config.toml
train_examples = 194171
image_size = 16
norm_position = "res_post"
bias = "none"
tie_embeddings = false
init = "lecun_normal"
eps = 1e-08
one_sided = false
steps = 9400
final_lr_fraction = 0
Rows from block 2, named by matrix and row number. Rows with one number belong to one attention dimension. Each number is 128 + 24 x the weight over its row's rms, rounded and kept within 0 to 255. All counts start at 0. Numbers have three digits each. After the name is the row's rms in percent of the matrix's.
# v: attention value (model.blocks.2.attn.v.weight, 256x256), inputs 128-255
# proj: attention output (model.blocks.2.attn.proj.weight, 256x256, transposed), outputs 128-255
v.210 099:099144158121113097168141099131133100127114133116181100136127118130149117123134101092138136145135127132167130165114113087129156184116163116155174099156115134147150114129118091147062114123160175114118097132141134137145102148096130133120137148129113172135153156142162125121111130121103130158071134119117164155111132130131170091124123135142092130105122113103099143166157177117124166106142
proj.210 103:147134142110153132081130162125141151159155160159100123093138115123135162145093158111145104123114108112119106109166127186113095090148110126116107146104152136126122115147102156107137116122119091141130117109087123073112132089154142167140118118105148089132097071140138106160130129106135158136144176122151084124109122093157082130128120150107135167151139126141106132102098059138136096132130
v.211 092:160187114098096090131119136164129140146107110185149155105142121108132144172129113123120115130136114130171149136098138115116118124140099133096126136079107117100094120164140165109089133140096138121112137090098154182118119116132152116120107102156125140109170148143141098129133149130142117076165121106113127096177124093046174149113132165124145082133131143133109113121124153107117162135128
proj.211 098:131105153133131113104170102112131116120144143092144096133136120172109095091107147157113146129108149115111093102148133137156126132092177144168124160127131101151132137109127096114112125138155120161152107120153107111099150099115080150136126146097141124140103097130116140125090088107111180149116103195108132164064153151162058128151149124126127156120096123088141137132117115148129153109138
v.212 095:124142119108151103087133111100147132170114124136129104151132123138140124096154135126147147100094136132120140111148116134146113152121113154091145179160117140144129115153116121137118138135148145150160110120158129160088153080133124135098111145100121129098103112093148115120077080130108127089132135111107094129103185132100131133113113127132169127131149105079127130137127109119158139134124
proj.212 107:119117147139140187161146126122150092112128109122156116105106149133171111136111133140125120160179106126137113151143135125122153111150140159130135089107130126160110118155144105122132129130099121162089110141103107114144150169133130141118153120166131154135168146150099147138151140146129149140098119149134171125130103159150110137112164110105114084135073172149112148142103144150074145131116
v.213 089:132131143132115159103099134147104145115152113120134125137148106095115121141099124104110150123074084123114084089168142125139114167147155128095122148143187112082148108121105102120144125161117089125113104148139103115123132122116086152094117132168133141094133113117125147141145070111145169123140133120118100138118156142110062147182100136195135121122132095109156153120118146136136140134147
proj.213 100:135167130124109138108139125102102076138131177119126142096113136146119116142149110145137108136179189106111152114080106150128110102163126089164114113126123125140100134121171148137128131110116134139153149081134108149140116138131152141141163134107138131124153165111153156116099161149132147103118128192175184104101099093137172145089146110118120131093127160134123111105140108073127136124104
v.214 091:153171145118179099153168132154154103089135125148151151135161153114126139133132107098157116148131146166130133133132173131141140113134121075142154152114120199137125125116159120091119146139131131119130096120134116121153134138123088134146141104134134185196103124132145091095148120118080122143150081146102140160123189138148166147075140147033164133129134164140143134156135153145132160143100
proj.214 103:120094175125098140084097117094117123180116127127061108150113120166101132118142177167094101122111113123159143160138117127119113148135156153109105157151131085122147101156159149121142092162118135110126154156148132190100102142141150136142112151149116094079155114085097135134136119141134127122103135095164140128148112133129158100140128122154141090127142083082078141106121111134132111120138
v.215 099:113111100106143146142096140088147057141114119102130141138117122139139112124141148153145115149099161150125114077179185184098114147193126129153115149135117170126120117159108142126136113125116135127124169103105109145157098124154156115116086138125120094104138073107147153124155192131136104088156153131127151089123128163109158170097150159121126104108149102182116154130149142134122097122161
proj.215 106:115129126144133127147140122156139190125135132158156161121144134084138117130088088152155173106133097104148117126086122071119155109092135108103116096135145111117115166091106116142074124131175140115103130104142125101152156135090099123104143085094161143159144185159107112120102105094153155141105121161117118136087096140120093136167110107113096145141123170090142096118117135157158109134093
v.216 095:146129133145124104105110097152091142093121146115090139143117143114103127109108162085112116122109127170137141113175125119121124105172139093131144118139137096155156150125134132141113095071128106169117100158134122146135135126066111102143138122164123107098142108148151131121136121144127116118153168085150158139151112134171124127119120112118180104078154143120134134120114077123140095193113
proj.216 105:137146126142103155130157140148134118124134171162115168111151121161141125128119131136113119109139106118108090153104139149137087137098130151121108171117151131076096119101141131141156175187149130087136174101142172119126131134148106145074111167065122100144118135141126114099115122087154162146131117167094113126106146132063153122164108155136099173115127108112091114143127151129149113091131
v.217 093:070100138095122149136119145107110131162118124150108133182137123122136135134129156169068164105101119201129115156147119131145123165133091120086148140131150167099135117119084165151129145121117118091157121118136102126132122108155154140076135095134147116148075131114178142175128170133102131117155130134146119130137132138151139105101116105119124132107119089109126114122128100144111103119130
proj.217 095:141141127134181092140143125134134156095140140116170115100159118121127118113118103088217107144117123055134123115173136134114112098139154096143117116150113132139104144123134124148123116153145122159090128140103131097136166159106081135153116107113139096095138129136094133099115097133138112137137147091128143121118112120105098123173141147139118109158147116177115131150125095128128133131140
v.218 089:124137139117128102105091143171130115102121120097149161093079121146161159125160133115094105124154090109124132153175142143117147114118164135136069156092119163160141066116131104120084148121085093103118101145126122113140169088116112161112097111119139133129177132107104102123115143112121152138105111122115121094106103096177152154150124122120133124158120116105120123116168108127126156070149
proj.218 098:139085110101155159111132136073109153156132128124100106122168116123076128132112126087159122119116195108128118074090100126149102126124140118129131075102105073104119160112147126109117103136158138155103145141131130107087072149173131120173159186127123117135092145113113145137103112132118122101137108141129146140158170148086082126111095106128112128150074140129106110141097164107157113132070
v.219 085:154088175102099155144163171138114104102109137135122105118176100072141126116149100135162103125123112154100101147119083130113110090075132164133089155094138085114144125145137129142112143109162092149130131146140157127175114139150100138106121141102138097145108158097144117100070148133125141155136118092131129081133146155121140113124152163185123158150124124148143113159159143137132095133149
proj.219 094:120144092146153119127095087102122175139146134132154130106116170172122141131146157099147177166152126120150128126106180167141154102155148135134151124172153153115120109116121115115154106108118129131156159108106134100100162106115161132171133134136135093102099125130120126141122130115149094091154109135132095135148128126170103133157124099108130120102112136123095143119108098116116173131089
v.220 086:131097133130117137150134125139100143125105086104159121140132140110124163117139151086088156113128083159175130167103129151131103097133129145110134112139167171173137149131093109162175116149103132147137121097119099131111163107095098094120148166100126171169121132139133147136127146117106136110090128163111109093126073124149136140080119137137117150151098122112168138166132129124120093105110
proj.220 093:129174129108132101125141164078117135148139163153090131108142111137141134091111079149147107136123180085155126060124118076143127111100151101148118124124091065144120152137155158087138133093153142079111129185122131139139112130164137143117149130153118118130142098157119116144155122139140113132170119154135145195143148145113112113134151141103129140157145134089101131132140158140131156133121
v.221 090:082140160138167126104143115103170144095127129147119153124071120126088143084060117088138182132138156123129197132145125158099154125103085180097159114120104087147135129109159147145099093105141134103126126134127126138145127121099121122150136131158130151128134126141113113114113102107155147132122087145116122182115124165140118132108127116134157107141138113150136116107087160073115090096112
proj.221 096:148079181153137116134086136121065098162121115120108111117161124155103100152192124144087090115147126142106108121098118107156124133195167058147107158156159141120129166154107114098164135180124133129129137136135140127108124154142134143099128150142127116122138127107123119185116165149078124153116117113148109059136105117089133111142150107098122165122148146068128155112149109148135184106137
v.222 108:102138095126157176123144136148111174093133091121152098152111093109157119155156077145140119102104104114164132119094102128117173108144168115124119138127137124141132113098117115160121154094146093153125092155141161133129098133128135137182145144129146130111149126128132151099113164073153116140148151170111126097101149140143119185143089141141149154134133127122115136134167144123089143163121
proj.222 108:138141131115125108099112112124127113172129186099094131126112123125072143113115179093149131150169164141113152141128153166150125126137111104128136109175134120153088135170114087124167096162093097124164149110099108120128139117147143100114107107148120115118111153121110166128123091149143147122128087098167133157142084150119135074129148107157117124107109140148117098124121138069121100128138
v.223 096:111099107133157112108145092109152113121123094161135148173126135111136104115132115137149111137173141101158112141116168126121097122155145132139123184101148090091110117104154138106085118090130145171119144110149118102179183109147196119104111103089115173142123139099141107103159093163138132120109146136156168134162099128116159130151161151084108073117145141137157139078076151122120102121121
proj.223 101:111149107140103112147110133151108142164125145097144125083158166114130148127121142113115142111098104149107134097158097141173172126111086141095145093141123168142163157124119136151145104120118155105128125138109106175062098180094075138132146150137150121136146145157117126151105169088110118173150103084112123085101172119157074135115131112164119145144140098137118128186151162154128171121139
v.224 105:144128164080113107117162106109112140134119155158146095157142155130118147113099121118111110133166147120156127155135127123134104123115120071103137131072109144166107093124156081135111106122097127121154109130104091180158121137136118137106166146117130148126113131125129100160100120171133105121138105110163160167130129125136181138119130171116124181170135148074099159135111155131185105121116
proj.224 097:096140113176138125129107147158159135154082136113135113143139157108141112129125121097154131122084133178124132115105155143140144125104129172089170150164120151109167159138100145137143137099145182122084107085138196096118112067116122080092083110149131129162161132110156146130162163092103139129150098120091106111140133132123079115136126132099107084109110106112179132081153142123098131131152
v.225 114:113117150147110115153105121123150115128141109175143150170077144168143113074173148106099220097142137117146111158184180134114162140132156170090131119121129123130138142104150084109098133100132123116130097155151145146085150153121139131110129161136187116138128109164125142144088096168120136095158107106116144157093136152129135093127164116159147118086140161136149176123130132126133142139148
proj.225 104:139067162096101121137144144142141181141109127130093080096152064119144116140124120124145106134137120113111177115088080160138105113154141163178108116114148132182132094143098202171125165144116144147153151097128111128136146119121180126136128092129094130161111126117145138131195149125130150152113135132110120158130109148132125117097124147119100135134115077133114121141113108119124135080103
v.226 104:072096110090148144121113147086119139161108113142144137130133165119137102128121099110130175140175150117103136133120137147095137117141160135157102095123139104130091097144170136105120125078075114150163128076167152087134138128147161109148081120138098163098176132117106151121156161137150135128156112121142141100124099111108111167143127140164120130126104136136144147156112090115145102130110
proj.226 108:186129154152127156154147128121128126080149123120105113130120149153134143159156154108117124109088136135147119126151130122133110131115122139078126160137106133148171102088096134122161133172146139134124165181085104129118107095130114110135141144118127085156105097134131145120134139145106110123113157121132132150115154122152131066119135140074113149108137112149105114094123130153089142134129
v.227 107:099091121131147102136060170151130125114145156115125162090088159124120122151123103133129093138162122137135133082103079143128106119154123135146134133102144122134121118151132135102109163090095081125151124138094138100115143099118149186120131100174178139097162145154113130116150180171142086122115138112135093134142143163141122150099158085120097150118120159155175170164128117158154116102133
proj.227 102:178129135133170148106135147134134135121092145114170101138101096111143149092131120145115133128124125130113101111129127116122173128111098073077110116136116124151147108118147093112170077128150135141151121157119068141128120126136086102117158152100112150077120118116153140143155079104170169077154102151122111131133113120150169123153124111133144163148075119142100110153134173121106168109120
v.228 110:135117107108120180149130126142114112127110144139119160127119115148137062164094095174128121117111127092100144133144107150112120179108117176161141102149182131133091102175136143094121099139156113117118156170089110129150130139119150117128067121132121125143146147107131107100095144104130136086157110131128158120142118133083128135152126148097094125144146144107140116124067130162114161082149
proj.228 113:147126157109135083102113121105116138140164121121113106156113146125104177092131155111139096146184137139159127175130173128155111102133105091091124139123099083094130158111108158155128135138122124117110091068147147094139197143135124173138136145147156110122109113167124138135142093129150124151107143132136132109091133160116124098132133109103131113113064125136101136151192149090151109157103
v.229 099:090117124124115158101133145129150116149112114148091080160130091117141107133143151140129144100073136129140138160103140106095065127107085123119155128174111127128150081163114122091119146139154129117133132158137133141131137194135126128135107149135166160125156091168102141121150093104124164110105094123123122159092153158157123111131131140191100105085118095151146138134101149117182153131131
proj.229 103:131106165121116112153117122116172140120111141118124118119101119176129151103127139142128151181180137110144137091119143163173168126155171156174131106126144117104114130129163129133113122115110139156126166096117130163108137132099141149156135089154116086177090156115155121142133141134129103154150173146151160137131093105079127130129120090072117119124124138125126148097147131096145146094128
v.230 111:127128126127070117139102156124091144092090164118150177079119114121144130137118092105063123178189119090103119131116137101100156099126115133109121101126150109164166132114132119139158149113135156160144107169092112122132107135114151154147147159150142170114156152157118098090098135107160143117116096132121141157157135120137165087118163121170173146143132117143097163091114109106181126162159
proj.230 104:129163130139181136122154108121138124158133125129153099179148126110149113115150146150182108131129082113155133095119128105140110180184142144147141122122118143111113133179097096178114142103122103125110129113134142109167165151149112143138165116122111109104126100117136131165170139167114106116133147134094153152125103167099093171153088144130148122105115116128152143136157147115099140109116
v.231 105:109110109112106129164137106131144130120137063150098111152127104160146110074117122149105113138127142135127075149101091125158104135142118100123088143116147076106166116078141114128121119116131163089137151168160128135110112131121109096147141113136103143123131103126140067156114100138108130140151116134106046153098114102128077129131113126131083093124097157114163109163099076116132109125137
proj.231 106:155080126163089142122110171064141118120092182133134087136089117105102119174126126094129176119074158126126153135101134125087151146129129148174155104145152136110128138168123106112136116122155119158129123101098159130131103109138117121114099119136138128156104155113106143141149135123144111118074139089176131110145130171158169077118126114127129128145137099135091152121131166140146161111131
v.232 110:120101170146116135128114114096175084174137129116153114120154145146130118117125125133125161139128128120120095174145163088110110115054123145144139120134180136144168165173138181175143147118088136112096139144154121136111151156091148151109145116148117100111122121136110082143121136127092129110135084086127129147135153141093136111115116075124145130144114120116133143112118135124125118104121
proj.232 104:126133104098127153110118135147097134110099137141073171160154152107108112159103094103170136130146136112123137115123082180124144125169138139098107127132098120075127121119112139092144107148179150127109108114129162127116134099149112131133138173097130117138096129109173147092126114102132120103144126158131107122135128138162083139134103145145138074098121144123144100104147129117145172101072
v.233 097:127137128149140136164109123175129101139164093168083149110052092139133114122146166160156131154176091122139139106167116157107185146178123103144152165148133139124110107104118103135150144158145138150178104134083118073103104109156098116116128121121155150118111122154131121136140154127165097081156140136131135102133155126129151114145139117136141150124080143069161162144155125130101093155113
proj.233 096:157094098117130156097113131116117125135124126116162111119162157128124192132112104119132131130103153115123109122132193138177120116094121148144128089152110120183126107142126171150121154145126118098128119135136094169146143135118151125109159108121092122110143122119130131110150110121119144139074114131125121156120113162139091105090090149137113151147124092149119126157108129104168157128143
v.234 115:123167164164146146120114154105156101106102109159106130122155119103177115120130107120131178107137127094096143171155137081105136147081134159109119123149127166124152141115108147098104117134178154098121152109112125088147128132112141124143069138120132088122117140140131143152138124105132141147121098090164151130109107122118122118136139112134131115152163141171104120120145105126165168144088
proj.234 112:122115094064107142117182083130098145170122146112113147150112133173088127109123145103119118128121152142135147113099123159156066120142146128168143106147113112104067124172140120156133136112124163145119114148143151142134120129162101139136160084102102125162132136098161102088125108130069124136129117143116145161150147133144142152130126140135110116088120116124133142100140148150105072096149