config.yaml
model: "autoregressive pixel model"
image_size: 16
horizontal_flip: true
norm: "layernorm"
mlp_ratio: 2.67
qk_norm: false
parallel_block: false
init: "lecun_normal"
beta2: 0.99
one_sided: false
adamw_lr_other_params: 0.0024
Rows from block 2, named by matrix and row number. Rows with one number belong to one attention dimension. Each number is 128 + 24 x the weight over its row's rms, rounded and kept within 0 to 255. All counts start at 0. Numbers have three digits each. After the name is the row's rms in percent of the matrix's.
# q: attention query (model.blocks.2.attn.q.weight, 256x256), inputs 128-255
# k: attention key (model.blocks.2.attn.k.weight, 256x256), inputs 128-255
q.221 112:156102131167133145144134160132106103120138183142137153133120095149136135132136141156138104128127119094072082089143124081135108177132118101148091141187121105120128145121139144101140167121105116099108116117108144112097082112100134133104101135146132120115119150128172106158099156118087138149106095122132129138124142147133121099117094123124085113082156152106104106150109125131095174141147
k.221 117:146121167115129099097157164117115100090142115147137152107184114137128131155145138090115125098128113132095174187114101099151109157138146085159130171137121126098099106114135156163134150152159159123158137093097169130110153115117124173132090139093113127136111110159132137097168128139099133100155142134160170142149135155126112133128095119153116204130130134140122127152165102158106101149108
q.222 109:149120160115133153146124163110103111119110149133143155124115129088101133138145139130104138155155097111123141129103130166140106145148093122143098152166146142133133135128139106108119135149136134149105123078149115155129146122146128093073174114086145142114133106085191143131100130091190141116171137127108149147125139146088126139086154088138114146133170100144117122146145127140146089133125
k.222 117:135111104160080109150166097165112195169088124167101107099145151180093107116142173109095147103125060096107135147148133149106111135147135148128124162120146150139111105122132113136153120137121159126138116173127106128126169102160115159113137143164098110142183085150130143123111126139177116144076134137134120093115149149147159160156161132076122086125091130115113120138091148138116113090095
q.223 097:145145073115130147106170138131147174139191147111130115106143117130089147148129151147143126111124123110093129112134156138102134146096119143202126142127148067145141179124163138127147155119130099118119122129123205156139142073175151172113118136090055083080129119130154107122107135103077165117171102123133159090134115171149117123135129127150122134140120126123147104147138106111113109082111
k.223 097:099116140121151092117147114110184123096072155144104141100127166120102119115104143125113129110119116146107119123117151126151117138132134123131125138138100123148125096164098117147161136101133141093157100114149153121107101152088120171142153133135091138093148115171141128118143190109119126153151168129147128104113128125114183114130155100105119086134097114115135140108105130141143146125156
q.224 118:097165153121114131104133141147109135083171178148141142132141132115128111154137135144162099123139080156101156171124159124123166109136173125113066135134096088137088145134119147129130158117101146085128171117113159146113123170133145082146161140128122122094124083112118128122109081160120117121138120129096187091137139086136143159115138101134122090201150146143128144113116161119123119133096
k.224 069:103123113155109115105101089125148124105126135157091145131133119126131084152099149180128116147126155136127127107119110094074152100127126116108162141164115115080111125115130112132115151172110159102163161148100144121124118148123132142106163142163132075088119160130181137131116131170113104137141145123115116117130106122123148130101110163126135115104121164108135136116158130163105144117105
q.225 102:161130132132164094114130153099117137125117118124164146184152116088116163143139112089132156108120169122137112144163094148138078143065118144144120132125160127128127106107121104120122095131122116083140121161146149099167123138123157179105140121103088112155141171141144108111157172138128119130109106108120110141132109090110125119139121104096145119127121097072139127171147172139087120130116
k.225 073:110105100096126103139078175124106131115118155132069177098111096157130175098118100163116126158127146110138106111138116105113086107132149204140151158153133112137179122136152151152142124139159144165095130174110120136125161100113113141121178143104131099135122100145130116136111146087145094131121078158103164135149126137112151180144109133138119106111137117136118116140144136096123127141163
q.226 100:114141135142145126091149147154108168138100172113175129113139128149137149105120155115115108145132158188078110130136069132142141152158150111134128118126150102131123140101120098136085147136141125146157078135119144114110114148117104150104137114137118151147169149101145098141201118164142124145101127177122126096077122112128192149175157133151142161133140152111076117129166115115103132134140
k.226 067:116088132094152148180129108151118113138118128148081109143148102122136129151165114125146100171140155115172086133134115148171121135145138129146096091124166135142143144128130133113127146122129144151190121142162101113116154143160117135122088107144096140110170159129143097094155144148140089120147143165166137155150131176139146168096150175125110162107087165177138109158117108118128101145087
q.227 091:102160155130114132107145119112125152146119132134139113146119102166154147141160145134124114122108149128111176144141152136118115125105129148132130146115118171138144124120083142150127137160165109095126137131151128147110130138127121139138151113147184147165155119106125201136170118141139143177127106118115152176123100101116170165113190131070171145128135128107126135086113145127117140166116
k.227 081:111163108123145139137169119106135101142105088101153137108115122139136101179126134112112110157108112082112098137143113094114157172122147165113137112115096136154104150124127143106156083078083137134154204108156164153143152141113136166103107108173129138163127128112158128131140124098141135129102118118114139123132112108153143077127092176081131130130176129142158155143119153165147110144121
q.228 094:095175154141160146106110159083131132124141158106149084097147144115157113123119143136117152149143135120107088151161066082154138155160126136114131158112114173160154159150112080096154133154090158115140102133127116144151133128117125141116147130119096155101113119119154114171155130129095126129137127190154124155140122134130125129149114148154125116139156116137101156115165152111150087119185
k.228 087:136135164153137134130098135142094156134101188167107127116100147164111146055138095105124135092135141123128106159152113086121139151131112117152153135156155145169125114127131093142101154182134107136131116156154122117123085117154105146120101137102132126175173124141136108106204150146122152148115112107126120105155120157122142126115080119121139114113088153130126086156127113143103129166114
q.229 103:127125138121180162103126112135124154131100118120136170126128103148160119111115105106118119165157138177131112185108131094133102117129103134119104113122177074133086112099120145127084147139143137148113124143094105105113140145170137133123106153095171115108143108132147141126165108139129107121125114146097176120159143112152108156131139123109146102179160134166143104111103149144119090155105
k.229 060:120179099116141111146127108126128146139121122107138145133107106120143182159125124145120156111135139113117097135140100112129077106107108171112150129137100105127159120104072096117151100154112098120103104135105112140131124091145106112122110147119079101120097117125122105126139106115168122118139138123150120141142125150155116151129148125143096144111106093128156132154155118097149106077117
q.230 096:137140129111089166101104130155116124116122131150165079145118125099164133137147148132155125170143128172096170147116145159149099110110116152129113094142093118127123107071155132144126118100147105121107142107146108168162118148118146162105099152128127101186163168137097139190162122097120154105151138101071128121119137093147128158101134109093117127155148148124151159130168127173133137131111
k.230 079:136159108115090092152138085131130116140076144143150158136141173115128093103113093130126086125132136150134082151146110149117109109097127104147114132147136130108126178084104138122098130132110072152094066139184121123146138108118105214118142115145119122108092146140119111145148128158163151191101134116121113124117121140175154102133129148134115151108170111104133121128145108100140099128140
q.231 098:124147126109112143126139169174097097124118097155143116108152146097172126154118113159113101108109110107136163144100139100136132063107114137126151132124165143132157130161156147135130125108117109155150126130147099155088131078125141133144155141140111146151113160110109100175126132127124156119130150128146094141073134095151152162111129085135152119102137131119137126134130134099126108131098
k.231 076:155117129151144119159123154141091164141127105122102138114100134125144154079139103142127128155167132128122135109138101099152098108131106108138145140101113122190156114143169121115124114078152121159105143103122154130116171131094156104125109128139134135164169106117142152162122103068162083088160129129142141142150113133112122125164142124099094141171147143145079115122096081111144116151096
q.232 103:115124109143140111097153110108109160127135140143100102138093112132135138127125131112113085127166154069123112119087135103113132126112090100098140102116128124134140167176155088123123108137104093114131125097181103087132090140146123142143129130119128137127092101141151160153067169154110121092171087150124117119161112124129103149140140106151127134140117120131148134138085104093120103127126
k.232 089:128142168108105165105135173120130124145103112109185134064115143141171159132155093103162148147119127145125112131131130110175091137121110125106114111132128120158116135158106165123118072079134135107162099110121125104083131106126185110118143142085134161148121121128124151115108143108136179171128155116139158147115087110115146072098168167116123131133109143107159103117098118184138177163123
q.233 110:126112153094190121116141139096101098119120126167143100095118150110148131146127126088127121130138139144161118158135155142156135092105100134069123125114123138105174076091150136141111102120152155104059092083135127137131148139128134141130164159120107140087117112118148117150150111102106147093103143127121139130117129132133123093134095126067082108136139140114111138084181151095129132143111
k.233 100:110136120139152131095121144146109173149128146181161127129109134146118125118111118104097158073149167123122114093137121134109133110179120131163151140137143104123139141115122071105119155127094064142090120119130096134144092152113132166137133121130116115105147089119097110151111180148110151160188118130133107132142121153151132087120114100166161113131108155115138146116153139111120146121174
q.234 107:125101133141115129116128159145096115117153134102143139130106129169139109171099179073119146112137135090134156084087086152185131091134108155167126109125132154156131116099071141140131149128120160151127122127135136146138127133124121097105145106080159092159151106112092134128190145125116122137108098150142156137120104110150079097144125160086134135130115101145110122180108166127121151113095
k.234 107:129125096097111146143149126109141163098125105082128096143147097090113102129078138098135087154101126137113120137119137140150113139134130141140127107135107139109139112090089153160096121090144102130125126107147173125108132154111150098148154092136122178147134141122125121109113115132088135144121127177126090095087137112133117131175120172119158130139166094119142145097120130137087124166112
q.235 103:141106101108145138131155144138094105140129150096125128085108169129147123187169099108150152120131104135155183101149131130077123123087117115116112108176116182136156091098153164090102134131125152144093108145104124083126099149140117126144069099143157107115141099117143145155121111130109108130143136116118151145131147076150128113128107188116124115124157130174134155101105130136081095113070
k.235 121:129079113157143142162057113160095141114129112144122084099127102169120161112168158138129152109136103070150132170121084119163121123125097120137169116148141102127137100141120116108150173088131101129119092100143092110160059163090090163132154173093127131129114115143109132104092140084106120119143088098098111105107138144139134136114099093151098144137085127105151130146092113117150142164104
q.236 094:112125151149116090109145128157127128126102166118145123154169092138135162172087115159122121134076145153158137130178085166165177081146154129144117165172166096116088144102151171137151140111147136133153110100133106130149160138124111131101109130164151119103128123138158167142149073119104119109108118128111118170125141124163122093081098164140100142147128133140074126129142140129140144098157
k.236 097:116121141097117185138140126135122075143101146168118099149148136103149062110113150115131133138116125129108078118109179148120111131141161147159112149102152133092126153115189119133117133103144113123120125102152138118180153094119129154122117141144095208093116089164099133106083143158143142135102150127097110119110111129146163152120096117075157129141135083114108125078121121123136084127136
q.237 092:115128109155107094085133145114172088095117138145112102122150174130153131099139143140169139124155109135149099123115122106106111150145152123094079114114141130139113152153163166137136141108107107108107145169093138172113139170148137129094180134122109114162151135089111109171133081153096136140107119122106123097097100106111154165152155094156116115106148160088127117158109125150154150149121
k.237 108:122153142131130085098138126132177105124093161132124091109102158171112123137132139115136116131144106094158142108097125164104112156159169134119113117161131132144140118130154136165137149133096149161152142128116134143127165107104133120096127130104123134091161118128155150152151082110142149093098114138189119115117135119129121103143157137156121085137130110136121122126135097168143167118172
q.238 101:144119101170144102138142152158168131109152117102127138126140139158121123092141118151122086141124091142143125122113102111146166135162180114143154110127125085154126146151100125105107151140175078120112132146134122123202136155121142100096132157122101088173130149107154097111091145098135131155155101134132102088124159113164125138120153099128136120172119137130129121131123124100094138142181
k.238 111:138163156134112084113105134169117131127135173113123135121122187118104142107165165172144130145128132111139148186102144091104150164088151091145144142146128114148116128133099124128101133157103149142169089148161129136120122121148122114120101168141120117118149146131157157185176101147077112084119124156128135129138125151182139124132112136140123122094160172106142103150096128121131123187111
q.239 097:104173134155138106152137188144126117165135136116131128096132106144165134171106130117132078127166095127105129168171105126137122102148132130144132104112120089152132124125106125139119137125098177079131142117142149134154182104133142137080146138120139104090084114134116142143112115115180117144126107151111136126145135118160149135109161113149107120167089154168104140127180140131136136117124
k.239 108:123148144111125087069114159188139171171142118157153121059147100134132103084135120144102120093143130112105158134154108145122140099097128113119143141113101109199125169123176119113139133110133163141108077153092114148147118134160142159134108147118140131150153119127119126118169125140159102149159092138068133126138138140123139124129163122107147133051131157156110115131119094106141129134106
q.240 080:149100100124143104121108148110148111161121120134128124116113149115110152069120114120128127130136163083145086082174138164140119134121101110097117120118118145142154141172093142121150112142088128118171165113153102114086126107133106128149129082123111141128123137169112139110168199115143115113127142132137098106126127126105126150089137121097151130093129116133133131190116090144116131110162
k.240 063:135186154106111138156127135114111138115140146203117125137149127173116165137095112156131120155125096134154217138095148151132127104158121154161104100120143094114101109098096132145102149125131148134135130142113126119139154158156148111158113127120154103087125122116108129125133145154137109160125135147067134101156104083147144136151108191124160142172143116160113145131158178140135112127097
q.241 096:108130142119142067121155130147123156156145159126128083099116121119115095133079158097139111113159155130132157142171107132145171132111122104098123104142136132164095168156128111115143102138164112103153159104112128141092101131102117151120151111117135104101110162155148120130149130108139090129127120158129120140126104112115129180142145099191127099124137164082116143121147073091120096159086
k.241 083:139111111123135089111147104139149111148082141141154162131097118154112093112139122105103114112101109103164089129129124110141134139115142148103134145095120120159129120123128154109110136085160091116124144077164104187113121096104166175127086090135112158141149121120112102126127132178125151116130144098147116125121109116141115122151112159146108167118095146173121134093121125121162130072166
q.242 101:081127100146154116110104092156162108110110113110143102095080132133115159096106115139108079165107139131118176133148164085118138161103122125128132142138152126127111111090083129095157105135110145128152162156111116141125056122118140104111120126099140144142145186101171132136132116113052110140091120125132133156129107134145174115106137120098112108110183145084118096120123122118171150131101
k.242 060:132134190116151110111137108123094101119135110092113181149159138133144134111139141124165172147091145153112147161119098125119118137111121123109168143134154137142089133152185130130153140099143112106130126138098146152158193106111182118180129106092101142162112130144117132147141156142125176128126124112128143145120094101149132082138112110114145128114143092111089133101169153107148101127152
q.243 098:113075142108186117088098131120152125093142146157168124116146099100126159151101179121126110124104109137125131068134106158130113115158153120135104133112154131114106095083101099090135141096102054115170134099097107128137109142141129111157123159086130117115151121099152104135163167146138180091095127178129101131138108105152132121152102131119133105128112131146092128115087117115157101159105
k.243 085:133111122129093141124109122114128123151132083122125075138071103147164185114108151115149101101120146119147152120116139136111133154132136165104119118085115160090126116101055140143125105159136106121112173101098134135101124125120123090121141124120105167135162133155124162115095139120125116121116109138116097125123125082151145183159170163077151100190138136115133137094134156096125133166146
q.244 095:112161117136119171097135117145147136150112123115108181111158114117143166123095170108063127111138153157135152130112153141132152133141085154133090121145131135126075103144135150140091120120092142128106122127136149129105130116151098084127155142142124142099171121150085136151120094056089131111109087151115143146104123114111162123093120143135143121121119148141137116072077173103135113141068
k.244 077:126210110133148141146144165107115103132137127062178119111094134119164140175147155114122147168108144119046153110123133131098158131061173127112126132135084137172133134113140151091106115111132128111107173108124131182122137122117130107131147101157116122177114123133119159134127167146115131139168180114136159135102102115120092083137118144105114093144144120121152141137119164174126134118094
q.245 090:121150154173106159146134135100131145128166141149145121153152127170122145165141176166115139077131152111142123117119116137125148158139110135129138170167136134149157105124143098112103129125123093077134116116094126106098145118153125121130131183113134146125073112146129161148136182156128132131124154192184113100142140151127116134108135113139146106145097116126182144146120169119119121101135
k.245 073:184145104151119100124138142124159126122140104137150112153148136058120139115139154105131079126141112212148164131148147091130110135146143146143102144122122147151143176140162143077138094093117115121112088102123128106149144170116154152162133113113157116086102141142139159112137111121107139119114118152132099108153102116160125151143142125133122166173095067173112146098115128150114111095176